From a checkpoint of a small image diffusion model: activation silu, 98430 training examples.
Rows from block 7 of a small image diffusion model, named by matrix and row number. Rows with one number belong to one channel. Each number is 128 + 24 x the weight over its row's rms, rounded and kept within 0 to 255. All counts start at 0. Numbers have three digits each.
Before each channel's rows are labels from the 100 images, of 14976 (inputs lightly noised), where the channel reaches its highest value: "responds to" is what is common among them. Only what is clearly more common there than usual is listed. The data: retinal OCT scans (Kermany 2017).
# convs0: first 3x3 conv (model.mid.1.convs.0.weight, 288x288x3x3, each kernel summed), inputs 96-191
# convs1: second 3x3 conv (model.mid.1.convs.1.weight, 288x288x3x3, transposed, each kernel summed), outputs 96-191

responds to: finding: choroidal neovascularization
convs0.170:138144145134132137125157167158157159103151147154161209205159122163096159140129140204128128134132130118128150123140152193153146144190129140189126159117159124106117146150120147084130145168135077153160120130114142126132150141103175110136095129099090106141145134124112121148150127154136140141
convs1.170:132102136136122098157162087121068091104111097156089116145081163103162129111150117153133116175140141129101152140108118154141126155111171105158135121158102113098120117096129127107091096124106118122111134100161111084157136119170096152114101134111141086168126087102137143163072128104137130072

responds to: finding: choroidal neovascularization
convs0.171:099112149131122107135175142137125134097159129151164199209146147153135175113117140220131125154141139117125123125139179214138160144154136119188116144139135104101116148152135138085131117147119097163123136108127131107157144127130123117135098122114086087158132133150109154169132146146128134118
convs1.171:136101148137117090134162083103068083095118112163094125145094156114147132112143116153116106161131134133101163141109123159138121163105164103154138116152111119088107128103126121106086089111114120135102135095150105095155140134160097144132097149104138082155123075093121136160076136092142122087

responds to: finding: choroidal neovascularization
convs0.206:105128140147110110146183123135111121097088141175094144159102151147143140117156081219127103126124131099091164117129118162144129178143164138154123157112152081097142150138124137103120124132106095130134132114137123118117133131128163117137114154100110079142104128127082156203129120146118124112
convs1.206:155110116131116106137166102099069119082131112145118125155100145111141120115146110148111105146127142123094153162108138140119109150128170101128136111136125084106108122096138124119096115121135108133110139110143114104159127130142111145160081138107125097149140082120115113162090109080122110100

responds to: finding: choroidal neovascularization
convs0.109:141186147137151126159144158134137149064114157142129103135135139119118123109137124211142092128108103082152115130138145130144134151130152135128106139151123117110153135147126139107126148137129112122115112119133136112133139128155147113110088109113067127148160133112104128139131144145159138113
convs1.109:133111152131122108135159084094081095093141123162114141149114163127155128115138119141105112141120145129098173158085132164130121155104157117163150126144125124087112140114127131116088100124121114133115147086165091095150133145146101136145105165108133083148134087104134131150083137085147123094

responds to: finding: normal
convs0.83:115087172145155146088158098111089116124117083157109134185106146157131124156121118202109126160127155161088116109077129113121091121095135104142150166131114121143162152136165132134136092151151120116124117111124114120143112114139136138145149153124123118131096125141123154166122084147131130134
convs1.83:130109133093122105125101137119110098122125152167107104092143118147107084102117059147106132108124125144120154109134098156128094146119125161153125130137158114086101152139099111111115119129113088100146140130116135101155118148119163117154102119090099085102130105103083134106097140109117084122

responds to: finding: choroidal neovascularization
convs0.168:143142151135147141114172129118143152141088150170084090113117140143138104128134102197119116133126141101111162135116119144136085198127143137129148144131138108129147134146126113107078142152125092089147160151168117144153150135128123108132157127117149135120116141107122144147127126140141111115
convs1.168:100139124131128150132084138167135167153140150089139086110105080136111129143137111125152161127152087129149109114167118104125147113164111107094133133119148115178140130171115154109208152150143105111170099165133144151132111112108142128097148102152122127125122154163119119140150116139092129127

responds to: finding: choroidal neovascularization
convs0.227:124146154131136124137159154163129158081162153142172172170151131149132161121121145228136108140123139109146130127143141163147160152157136128164126163157142125094140158137123151071129144158128094146147126130128139110144163133142148122129086128115089088167148156151126163175168129163133127148
convs1.227:132107139124119087141157085100070082095115110166098123139094150116156132110146112157117106162124148130103159138110133155139119168106166109153147116155111111081115128108128121103081092113118116126100134095151106085157135129155097144126094149109128080155127077103119138154077130095138119079

responds to: finding: choroidal neovascularization
convs0.267:123145162150161148152148160156146143066104130094129120138117115117116137110104125196113094114115124095130103121134130140135134114127129130126103148150149162119157151143144159099133158160157139145155116155129140109153160133157149146130073142145101113162154160160144176153150148185151138156
convs1.267:126114139120116094124144093108084085095124134186106136138121144132147127122145098148109107154119152123111160139106135168128121174112161120164154129137126104081097144125121117101084104128119101117113138100146098091159134138144112120137085149091121080133114083097106134148076119093135116085

responds to: finding: normal
convs0.10:123164100099129145142144114120092143103105133135079090127113128109112112114161093174148077122122143051135154123120098115148098180115159127108133138157102110106131143123145112128074148128157141081121143111149146128122138156138083091108098134090114120132125141137085127140120132106130129145
convs1.10:132141139135135088117116085121180120154128177187141167158124164139137183164149082120118097147093134114178124135068146135103110128143147107158202111136113163153086130143137138151090129128093090145140129139150081101167128151145147111131109172125105117137122151106127130139166083129183114133

responds to: finding: choroidal neovascularization
convs0.81:118155141136205134110134116145220131126112139127117122140154158129146161129146087129140177156156135166123104115105126134110115140108109152119120123122131139093148123135101150134150097143166119104129130165110154147113085142158129114143084091129133139131117146140153108170164144094163118136
convs1.81:099123157123114128160150111144115130142122139129112144158135126181146158151172159125122123108142184108087186151122120117081161092130121118103128112155132158128154175132151122131126100141105135124111135139139129107130111085134090093119120134150168128156115134145111135161136139146151140105

responds to: finding: choroidal neovascularization
convs0.116:115152116103123096114149170133124124086170177176186196189160124160103149103130141125137120115137138105133152122112165196145166155168142130183116144115120104091098153142114135079129125121112062140114145113110113117106127147116164102123071126112081101155123101126101127154118155111121134126
convs1.116:141098152141121105150151073108075094107120095143106117150093159104148137096136137155132098159135142131102146148111131145142129141104164112149130117153090128110119116081123135102087090106107140129094138084158115093159127117169084155120108141109152093167146080107133145164085149091150144084

responds to: finding: choroidal neovascularization
convs0.259:116094166126117119128162115115096132090116109139146141183121127129119172109118131241128114130127134108106114118130143169135148137140140131143126135151148112112122152144152150089113135155128101122146118121133132099183161112166122145126090139126102095178122130139112177180129123174119140139
convs1.259:129120136116115081129147090108074081106128115179090126128108142123146128123139104149109103161119141127115163136113131153139117164105161120149140127137115103079102133117111110097087097120123096122107133102139105086159145129139110131131082128093122085139109079100106132146076114096135112082

responds to: finding: choroidal neovascularization
convs0.271:104155162140145144147158150131152145064092137121113095133123132111107143101128111189129099130135116086120105127130119139141142119129129117119129147174141132117120133143153154106143131125141134141136125117126127105154142135167143135110082137143106129173160157145140145160122172139133141139
convs1.271:142115138133132092130151099102084080090128128180102149134134161142141128113145101141105094145107142116121165132105142161121120175110157115155148107131111117086102154125134134119081097108110110138092134096146102096157130151149134127137083143102116091128116087109119137156082123085142128104

responds to: finding: choroidal neovascularization
convs0.105:098150143149153182120111114133133173100117080128158116168120140119124144167118166175128115104121083126155128121139121175122128100078094128121127135167138121175135127117110166126155119143166184145157139155090147153127117121165164101104074125203144188120132134125136145159158142081146138168
convs1.105:179146147145112109131144118137106119100117144161124168132125131138138117120134144117118082171083164100077170126092131116123123161117159110165122146103094128105130160156123150111114139124103095104110111080150111112158176149145119091140093163112134112128122106136119141165095115117149136122

responds to: finding: diabetic macular edema
convs0.99:147210166170244132135181162147219128113135115124125124114129126133136122137119122148128115134134131119132115121125116107120121112119110121115142126105101135121114136133144133113142125128131111111123125130121107122138123135120143100123106120142108129098153155143144158193135162161152141128
convs1.99:110103139109065108125131097106092124137092124137118132131085148124155133112131116158140150174137134161107140142127121125139143156158152133176119140120119101128129119081147113091118110136118101132119108125136134103165144105138103127088130139123138096180116115092092110136124162100118089108

responds to: finding: choroidal neovascularization
convs0.175:137207119162171131162134159147177146060101143122104091126125123139112129110116124171131101115103123096138110119147136114159115129134134128102106123158126138150161138134137125134142136126142140136124150139140142132135131132146141154132103127131107135152175153127116106134119191123161131150
convs1.175:131102153126104093139158096101090080088124126173108140157119149133152138105144103129106096151119161135101173147097146183127120159108169117178152128136123121099095139118129130114078100125115110140104140108141108095148129141153107119141098165106124097138126090102110133145076123094152125084

responds to: finding: choroidal neovascularization
convs0.147:143120164136137148128186147142140147144140161200110113166117144172126104128139095203117147172116152134129165131136137181142103189132135139147149146110145136119125170149135088109110129168128090136132153148148104137148158129118146121146133151106120133149125098112113154190141105154135108098
convs1.147:117153081120116122134098117157117118122134141117117115107131123126140131138171160132162142178172119133181104155159135094157155128135130092099108139160127118124108070099142117083150123120110149116110117129122173118125143123129150138113158085160128145143095120123140156160150124151113095107

responds to: finding: choroidal neovascularization
convs0.139:118124148108110100124160153158106133085147152166149173176140129159105161099121138228122129129120150118127128129123144183163148158154141131172133150148132107074143154138121121098111133134132084144159132128134123097140135140145172125126088130096093099156132142128102142165135116158122158134
convs1.139:136115135135127083142155078105058084114117109163095126136091157105162133105159116157131103159134133120101162139095123157128127172098161113153138118153106116094113116098135121106086089112121130128106128102157107100165138125154097153116111142106132095162115083103123141159082131094135122072

responds to: finding: diabetic macular edema
convs0.278:133154082114119120097104160114128156072153147143170205170181146156091148126127125132140084108111124077169151117138166184141138141179131136169122160140165088109110116142113128099117133119137091144133131122112139127105119139108160114134087103119084115119119158156078073112132148123126140152
convs1.278:143091146150122110169169077094079101106111101132081109162094150098162143105146142155137122155149128123100145131119122142144132133104162092132132113153085128122125094087135138116092093112109159152112134099160114112147127109168077159104132145127153097165144092097157138156095147107146135091

responds to: finding: choroidal neovascularization
convs0.118:106121133095112106120158124130120137121155181204145170191163145158125158111144136217156119160107169127133119115126147187152144178163142126193143159165155111116139165151135144078107141155117072125145122111158125094155163154126131124124085128087091108155120121162104144172134117165114123113
convs1.118:138099138136120085165171097103072085100117097158090126148112133098144129103151120156132113155127143112112155152099123148113123166095166091148142108164104129111114114101142135097090113111113124141099142097163103093151145140151096139120103147127132095156137072092135145162074132113130134076

responds to: finding: choroidal neovascularization
convs0.226:147127159152135124153183133140122141079114136127127132144119121117110140124109122244133102122109121097109118103122109140132134126133132121137111147154145131111143152142138134085120137149131112138139123137146136104156175126162139149134086135117094103162145139150116167187146144163142135147
convs1.226:116111133108120099131147091111073088096117125179102126135112135134148123115143092161111110158122147132107161138114134160139114178106164113149156127135125104077103134121115110092085105124123100119113130097143104083152141132141102130135078134097119075141111079096112127149072115094127114081

responds to: finding: choroidal neovascularization
convs0.37:126157145138126129151155166153145158076113144122127100121133131114113163098131120228134107125121117072136131101143130144157146132144142128128123153157125121112158134129135157102127142147139104131137122141122148113131141124150145127130086136105073108172133156144111148155148156157117135141
convs1.37:139118141126116095133162100111084082079129127176109142148112141139143131102138112135120098151125150119109165148089145173129115166111163116153153116137119103085111143124128117115081098117109110120107162095151090101154137146152119129131095157098115081140130087108111134156066122095146131092

responds to: finding: choroidal neovascularization
convs0.232:135153144152137133135143163153128141062126143117148118124142128128114134103118141249133082115104110087116112118137120122144139139133134126120116157151134124109136154147129152101133154154145119135139126146134151112138162133142148131130082135128087105167138146148122155170155152179133144158
convs1.232:126113139117117085132155090109074084101121124181095128139110140128151130124139099152113108165127147128099162134110132158133118175110158114155149117141127104083109137119123112102084101125126101124113131100151106088160141132148104132130093147100130079143116074096114134151074120088134113077

responds to: finding: choroidal neovascularization
convs0.63:131170153149149131154157162145146155081120150106128109151129128130122145103124127236124108132119130088139122113147124141157163139135130136131125143150123125120144128147133147086132145150131113134128118122126151104138156136146129134128088121114085110157143151140112144151148157162133145141
convs1.63:136114144121120093135160091106076082096120123177114136145106156128149125118143105144116106148115149123100166134096134168125114174112162118160152121136116114090104142114127124105080097121115116139104147100149096097156137137151106133135094157099121077138124083096113138155074122091142123084

responds to: finding: choroidal neovascularization
convs0.93:105164138149174164133114118113165167062102110121112100149096152104154143108095132123125127158137087166108094137156127142115128096104118140105131155144136150145160124111159171111155125138122164160142110146103139125123122120155172125109111137136122163145154154150186132151145153131138104154
convs1.93:161132122132111100108159131136098091107128160173139154156152149149112124122151133117130091104103146107120165145101139178111114171125156115173146140117134097093090150169115136131100122142115089137084150108135086119139150168145145137158092157086123094108140101113087136163089103108134149107

responds to: finding: choroidal neovascularization
convs0.90:133105165113128115104157114101182093148131130164113130173099131126143135145129121142130155189147137192143145157107144161137085152127143145141145125097139113151135143127147127121104091138126106136116149102128138115140133123142111102153163155112157120124096099065097134196129130091151109096
convs1.90:101112115135163144144099154120147169162123121082128095117095097110123143164112141112148163112155118158092109113180113071138143095131117122099102136116136141165152101148121111142172159100146143121134102156090158178111131103116122128124160106162149153108146148133178122114155108160114122137

responds to: finding: diabetic macular edema
convs0.100:134169121146192150109125185179196174104146136103154177159162139160115160154127143122148124131136130130155119132147159157136139110161109128141147134076114128101137136134138122105127148131122121127146105132091118132094113112099159090119096117142124125101118155150128132137167147157139143156
convs1.100:107099149117119090159161090104079107123099101148095117133078139121178136126160112168120133172157143160116160127098118137138141155125152121163142139148107105115142136079128127115120079129118140145127127112144125118160128108166077150126141136127149104173123104117145133149092139095127113093

responds to: finding: normal
convs0.152:083151095106114124092117150120150144130173172172167220225187165188140189120147132148139142152146162138153159130132205223162143173192151146210146141116141101110125143161127137111128140151122098177131131121113109124130131132105142122113102121131111120116090152137087115143151140138129121130
convs1.152:139098153152119106164156099101069090108110087133097109149078155092158133116148134157130111156138127125102135144103108136131129133101160101153131124163089134117117116079136141124093086105118156144101141095156119113158136118167085158124133146113147108167141089118137151161088155103148140098