A small image diffusion model, trained from scratch: 9.78M parameters, widths [96, 192, 288].
Rows from block 10, named by matrix and row number. Rows with one number belong to one channel. Each number is 500 + 25 x the weight over its row's rms, rounded and kept within 0 to 999. All counts start at 0. Numbers have three digits each. After the name is the row's rms in percent of the matrix's.
# convs0: first 3x3 conv (model.decb.0.2.convs.0.weight, 192x192x3x3), inputs 132-142, a 3x3 kernel for each
# convs1: second 3x3 conv (model.decb.0.2.convs.1.weight, 192x192x3x3, transposed), outputs 132-142, a 3x3 kernel for each
convs0.140 098:488513522512507503497502516480500509480486519530500478496509490508519493533492478480475471481503534497512514511496492516519508526498490487477506486492483488499488504535504493467441417446496471471469492500493540520491550533463551542425531524464492498502490510492471493491521503495521513494510508497
convs1.140 100:478507509479514529492484523534506489479491539523507565468481493487521549513518504526531546458522559510496488473522525486507532480490520492517529517515470486518469475467523491506536475492508525525470517504465543514501507498509496486459509494499486510514473519513454509535489517509486513541469509498
convs0.141 085:493529538462471463491515527486510522509469509487448466488504488507504458530504451519521506525540529439458485513474459509488474495460484498493493471493460473500481505511481514463444477495506488489499500504495556527493550523522525485484484560549479482475519497484507499498500488499510513478450452444
convs1.141 088:485477501509487507475453470525512510511504553501487530513494479500543547548539520524496478482501540458477494479463505525510536531505492474502515511547517532526486493487505481511520528526529487493446514499480487502498497479508513478443516499498503501479463484477484507495467475473514526552489483462
convs0.142 078:546516550524490514512493512479490532478483485511464479551522531532522523539523488479492488476486509467478494485468486520516514535538531516496529473486523474477536525491488516454468478479517427447461493500486514506502510517489458475512456477520517516531509518527483518514534508510542510506489463486
convs1.142 084:491491475482500480469470483536531496486510539462487525478502473476534513505499483486494530475503538489505462512470475528529510506493492443498523442535502496505484493491492503515497524501480500495474474489511512542552466501508468525526489492499480485499461493464467489463498474479502499477489479476
convs0.143 109:489480478494514513489519501466476496472495516494488475504492531452478503480494463527500484477482479477492490504481484508478500505507460494533500489521422486523524518502499522519480462517511492481472483497499532535506491509525420511584410521590492490471504508496501479525467490502492512518545537506
convs1.143 118:506499482495530499496515527501527530485519510511508519482489525490522557548510485521520491513514504523492469489516520506540494527523489470481526467491511481461482515518492499520479476510525516465455536483504527486496504506554472508563509459492487498487499506532474471492465511488495539477491508496
convs0.144 101:470499494485500476546528520473475475452498508476475468492485466491511490446481488483473483470481484449466505521517490532501490539508525466465471495492408488499477527548509529499446502476462527514506502519507520511481510543507467510476469541517480472475488494506493500527503517491482510460503513467
convs1.144 108:501517507513496499530485476527496503492481533539478481481509497485494498550500508502530537479480518559502504471456458513485489498450466515520522529517487536490504457510528503514516482492536532504495532490481473464463475507512477494507507467522476520499466519485518545541480481509522501503528509485
convs0.145 089:494507509495505511535517498524509525482516534499496480531485494480484469469484462473469481455476500463468509435464476484483486509514504525480483487474430472466446484484492486486514502478424505508508506498488523496467481486477466520504482501532506518520472508510465502505513523538522532539503507515
convs1.145 095:506509507495530549492486494528547545482521542515491484492536493570526479511473461489479502536515510566527527532523505495526546479507525485500528511518494524507468516475496492508499480485498503513506552488446497480513494499503465492557473474524481468486479494532484492501479470486501519496490504503
convs0.146 088:495531512466513483502541518463487505559495444474476459506538511549527441465484471465470482490499499466490498504494493468507490474464496502522502463496492488510525494497468475477487503514543527506487499499482495487453531540501516518470489490493525544514506519459491502512539562536528546540540554530
convs1.146 093:496476502496499526452478527553522516529511501446476565534530493486515532477481474498495498544478464524534557512498477503506561447449497465465498479504530534548498498452459506469489475505529527534497500508478517502474488474494516480465480489538475456464526506522497509530486497480462484514526487466
convs0.147 097:485472471503532530507504530500515530522454441439462447500504478535498473480480483489492511515492456476485471479501520443471529476481518480486544471503535569529512467455441505484495502477489493494485489506532484498506570522485544479475556467486491503531508516469480475451510526516483527580511540582
convs1.147 099:530521506485507496481498521556493453557513473514522527546503480490527478502491519491480498504499549507495530528486465496492467478491507489487541450513501514517520490495500531499507494495505486510496471494494499512463513497461520485446542514443528486561548509542470484523482501537480493489498495539
convs0.148 091:550525509498483474543505478476488453462451440441482490522500494508513526482498496507475480471495509487479479500526554489479492498501497510515523523542559510497520496453441487518525493517525492515515484496493456476483507460481506466494518490466494491487506496455519506491500524560463491502523513479
convs1.148 098:484485505531519479509495479505520532511490423562500431481474481514534517509470442497497483525504513529490507532504473507492489500473481518484474468493523467517566485493485492491484521523483510512532507470475469491491525478476533515464556517446484477481502498528550494499500502524510520527464483538
convs0.149 090:508558560506530546507510505496501503507533519561481474519507493530520498488476469484471496487533562508507515490464458510493460492488469520490514494498500488502485556518496493448469430458472479495495491489472513499476563502485533468464489448480505531509492527523485516514508529502520521491473490504
convs1.149 093:468478470466492527513487531526534501459496514508505506491517508527511481545489478480472489450488501485517492464518547505540557492519566497543568525539497520501495507470503505506483543519469533523495506479442530496490499540539464504504494469510482471490497500563466469540511485506510485552500507545
convs0.150 126:547526527528516508516522512569548527519513523491465472462474504443467500470455473493482483481480486468472477506502499530519521529514512512518538503513507544524516463467475446446409468431426528542530513531559498507527521519520520493495496457499509503513504507500517514503566567562545540554528542553
convs1.150 125:474475460477495459502506486518534518489503511474460447519529531498499489481462440517499518497503525519537516474493477461509500465476475479490468480515485503516513535526526490507512495490513493488467483471476467477469507507490496508504470478477451415438492490508494518512488487488473491490486506498
convs0.151 167:420451435484518506454474457483513521531531518508514512510514527530518496509491502466474486528532518509505502484493501488495503492509511506501490481512495476479486500496490491518515521516504505493493498497501491493499474470464492492483472480487397394382402423399415423410472480465457495482482494474
convs1.151 103:490529511479498498550549550491493485440451477513533544499512509477483482512489500509528500473467439493535527476510522468496491500497495519559553485526520512499475474470480512484498516496481490470494507484503500463510521521505549540494529530498552557545546565568517527536510522516461479481524514525
convs0.152 092:524558528464487472542549525454494518554512457460457480519518523529501456480449459494490499502519526467476499498477485478499495457478492535507485504527505480485496494480462453471522525536512487497501500496450496498455530519512477483484460494491513525501499524513542539538520538527502525511498503487
convs1.152 094:461474494525542545461494505522537577538513499465478497497532511479529524484478452522453475541460449483508504510525516519546575449471527506502512473500515493518507527478492492502510526533504506535533520497494470466511498500509508501503484486511455437428480506506503538518489483461478498522511510513
convs0.153 083:518519549544546550535525525482462437479470470407438467472470496517524473504466449521524519459475476488484482492486509493471461460493457517509484529531547481494520502465490440511530491504471484507491476494514475495514466464524458464492531525481484499503508504518534522529523509549544530567561562562
convs1.153 085:479490513518488496473505483521558574543501468547504453495464455530493507464505554489480523526496501442498541507506498537537517510521472489474484452477530461496527546525521468497521495503460519507514523541517488498522486464481539516495472514530500454458504496543482487503482475453445487510491502494
convs0.154 108:512510508498480481519506493460475508538521519498501507495523498522514470488484482468479477479490503470454466475508551469528560531545564512514492471492505496486524473487494461449451449454461493506490496514484502518502469483487486489486510478489498515511516518506502496502525551580511527563523528533
convs1.154 110:489500489516493468503485512510525514490469465483486507474498486445528502530535533534515536535488501529513550491498478490505512497506482506517499467560544482519504521506510548512498478495476499469446470512514517519494501501508502487470517512516488486486502476478547507504465493497456512529474505506
convs0.155 105:477470446472478466498485484565557520555500474536495498518522479516511503513508507541552538540539528539518499488505487487481463483479495459519549516539523518497480434482507458501539505482475510504503496487488490485483521514494497492463491500478514505488499501492514497501488485472507517499498509505
convs1.155 103:501498487506517488485512524495514482565543491513506478560528547513501491541513480467472451505498509466477481483502508515524539507535514502505512491492494472466502505507512494490518548529525536520537514507505485469479512501513505485507523478460500479465515506509472476502491502481500527495473510523
convs0.156 092:497492478522495487499478462489472437446494507541529473508505485490514570522496508493514522461491521518493496507502483513459456491489509517516546488514556544528515503489497491497529495490502492497511510502503503507519474542483454502433468461441505499498495492485494500490513549513552527498534531518
convs1.156 100:514513511486482459551521469499512534495503489585508458441486479491482453540482480481492512479484524530526524516526535545501493533487495540531488486482484458496544497515529477483493506500494473500546479481470455473474498537517486490500491458493544535550489501519518531534526485484530500484480498512
convs0.157 092:466468454446462455463471484554534512577561534520538519503496504484495501477500568499500519513489490484466485429502529432505531508473509478492499508500474535488491493485522540529473485472448513500472494512510510509499484514500481472446508412490504523514470483493470496481502538539476525530476495464
convs1.157 103:522515541543513496506494511493479504552521508498480484478503476522538499524489494458448497522494488553510528521502503503510528494489480544512512504535490494527508503496477565520439481518489518496448489513523529494457499535504527503470511460490501473543519482515500493552482467537467490569491521538
convs0.158 133:457467463399444424420447444485478476424422431478483511499486448482505496494520521509483484502497495462471484499507502499486471500478457465483491489512498461469466512520508527483455518476471499488482502490491467470482483471464505508478492502496486491476504513498499491507422422428483480475484494476
convs1.158 126:542545535523540510487490495461495490511502492467459459486480490495519495525504485490484469525499489506476472511502513501486473504510462545528521506509487477465489488479477506494480513502489525511533524511526513517520503495509488470482511494508514515525520544551561573570542542541525548559473471496
convs0.159 131:482505534501495504485501518475467481523513527515508503464455492485473504476483496490488482489483477452498493478511530479506522502502499494489485518512464496487470484484457501497423494477467515487461501497485554514467508497518503488455484480498487493506496506510470499498499524538467513536463477497
convs1.159 130:486514514468479511476503493497503499444482548471493494445493490489502493486478449502469511562515536544487491498525510473506528474491498501492527471506483500513482496473497522498499521505505521505471517518511523524541503521506503510505498502518512498522508512523514482501493507508496527533472510542
convs0.160 094:494502522519523512536531536488470465546502486449451491471493500499512473545497477544537509521520494524498484505484517451480490455438451507523494512527498520507490480497490473474464492503533491477480501505495467485483487487504519501462531529518490502494480476462516506483485501547450498525477492491
convs1.160 105:470483498547512510511502484510511539551500482512502474467426423537530526478522515496470467504484488444482511481512513491523537505520503530506510474490509491529509505498508464512541539528509514512502473498519489494479477463482552496447485501506522469459539515517482484514495500475443517576492496500
convs0.161 092:496483474554509529519508510469472474487527530524506483515527477525526513516469499493491476469483526515485483481489475479487484480453487509477497504502552507498558514510494524480480427483540478486489498500492493514516516576484512499457517468446499508521489495506471494513526542530505500497534544571
convs1.161 097:501531491472488460525545556543519490507491474546516501475484452502521523526477471527510520451477512521525505444515521534561552527520525481504508494496479487508552501519544501490466511489491492494508457466465496479470516528526485516465486478491498491483497531523491535504474487462494487515458468504
convs0.162 123:492475473504488490504495504497468433513511488458481491498529547502489509489507521487509513530507506509506510490499494490485474547562535479476479494514520538516513535527502506510508510494493477468474484518531505535533485461479534528542552549543492507511474494494488497494506506514521518522533499484
convs1.162 120:519516510501500497496509513550561562467469497490480468474487493496484465513479467492517534434480490506510495542520498464492504471482481473500516502522510533533507453499522513511493476473449527495496520498513529540547486496493478485495517503492520508521507505514530518531494491487516531503478506522
convs0.163 126:496502508506506505503498492467487506516491513524510509465489506521497493484467468478509500503480454469453451504496521443518541463494531467471480459489504499503508450493502458490469476470462517490472498508513510504497519494487515497474497493479498495493529506494522501502532522529471500525481490514
convs1.163 125:487490491513487495507487498480506534436463520478484500490476484453480470475491470545502498567503498536528529462502494471496487458456438498498513473492470476511494558488497553524543470509521475506503476512499483499482467480504542496495493491500542472474539492464527501488503511489494516523485501526
convs0.164 093:485478481501491470493514495458473491532491493490480462492530517519547467488513484479499504481486488475490498465466510471464488491455484502493507463491514512493452479472484448462480514482460527525519515535526495499479461477504503501432535507476487518515505523488499518511526535553541546582571571553
convs1.164 097:494511504549519507532482473535523534509493502547493486492493456525512502470503522466473522527504528514523548546515495500494536495461473472481477463512508470508492526493487511511524469489485514504504516492448494490460507476471547473474475496536502478498485494503496486500481504498457509524475488472
convs0.165 106:535516500502473478484491479555529493564553502493490456524518516521494552475489555486491492513499507506463451467493503474520490459464499474487480528519537564498499497472460523512507517533529484502483482493475476489518452494464471504509455474469517494495489478491490492479507526514509514496481466486
convs1.165 120:513521513500506466497510484537538492552516465462489448542507492521527544505474469504472469519487507552511525476487455530522498493491481525480510500507497527518566495539509501508466529484437466513546456494532487497486530518490527498467512485451519473505529493498520508511485468506499512520500505526
convs0.166 092:517494516526508527553545537451473475478507505474472455489488508495494493448481511473495511485458473505492497477500525503520518509509496507481467511521504533521533498479493488469495528514509480495487481499482477491488482488472471480457471487486506496503488488495500503505512507503532509504527510506
convs1.166 091:522533498509537502488504473513528521516525519501496477491474467517524503471471485504495508503498511522522520462490494496534539460469494493493494484509470518520503532548509521542489507495459486512538487505535500509497474501499469492515469490499495494505511516509496500523485487503476518506499528510
convs0.167 101:494473462490489501494496514474480464522487456480461437540560557545540513502508490490508524502490493513508494476509513429488497502522482510508517509498542561541531481467511472499537504497491501514503485508522493514509455464505504500539530492531501511498505509479497504495526536545560557586579577568
convs1.167 101:520520520507509487507504504564548515553514481500501509493518505461498496455488493469451474503490511525553532521532549502543556474495507486486491452528485499553527512494507564525514512498463532523511491522562465491518472497502471490512478503494492460503525500492522491498473493486471489456483518524
convs0.168 142:487456476467445451437432442549531524545537512506526517484505486512542484505542500495487488493480461479485472498461464523496487542493487472477477496510516486515510483503505496516522490506504498501506498474489517503503481516566449485508454473496397399412414418420423422422506512489501510505478488478
convs1.168 111:470457447516490482491451445519497469532520509514485483487455459511511515490507497482474450521524506532561543516515533539557541496501493513493502492488481485467482492487471483473450518483482509507502517496502518519508469454482509504535496510498478454469527522523507481490482493494486478481474450473
convs0.169 105:507524520498522520497544548517485459490504489433441462543524548555538536527507509543518529541533524508510504513517494480533510474513491498486457509478437488492486507531539487487455516561545528514480487463479510479479481509542496489505483491489504501511471500507508521537501524497476479482525508474
convs1.169 112:490475483513527541451492543550528497540511513450492535481518517501497517488461454491483498488479464483499486504533503515536555435485494493467504532501496528511510528498494494492480491511506548518458553521487509484520481508498501525515481507519427440449498509514490505499486475476505499515509505520
convs0.170 094:502486478490502500541538546452448456417456501450441466473478473415489510528562513525493482500504512499479483502476476533473474505490487484505495523519415481500496535518483537487467495490497517509495514509506497493501535501505474521565454549575484471466486474490508483519450473470452484449487486483
convs1.170 098:512510479524516507516475492510497483510507506531485495479488514561527564564530512549549513450495519502459479473494499493494493509505508495473464551505523508451474505541505441528533520528547452480496523470476498503509476495510489509533554482474517526476474514489496512470502505509526509520509484505
convs0.171 101:503484490510506490486471483470477476506480467425463498476496513459494467508524509499505526533506500545547538474477491504526504509487473499498477483488499536483443496493503462474503520534555483502497505524529448479496457435495512474536536487506516522508492486482482478480470481485502530529522495478
convs1.171 101:509526509542518480531520449524483463522496482493517526566499490493515550441518578461480531485494513500497508520491491501499508462513527550510513536533545490499478481494492516492509541497474502526496493496504533524523514500464510504481493563548502504541524527513463419432502523527485521510489506481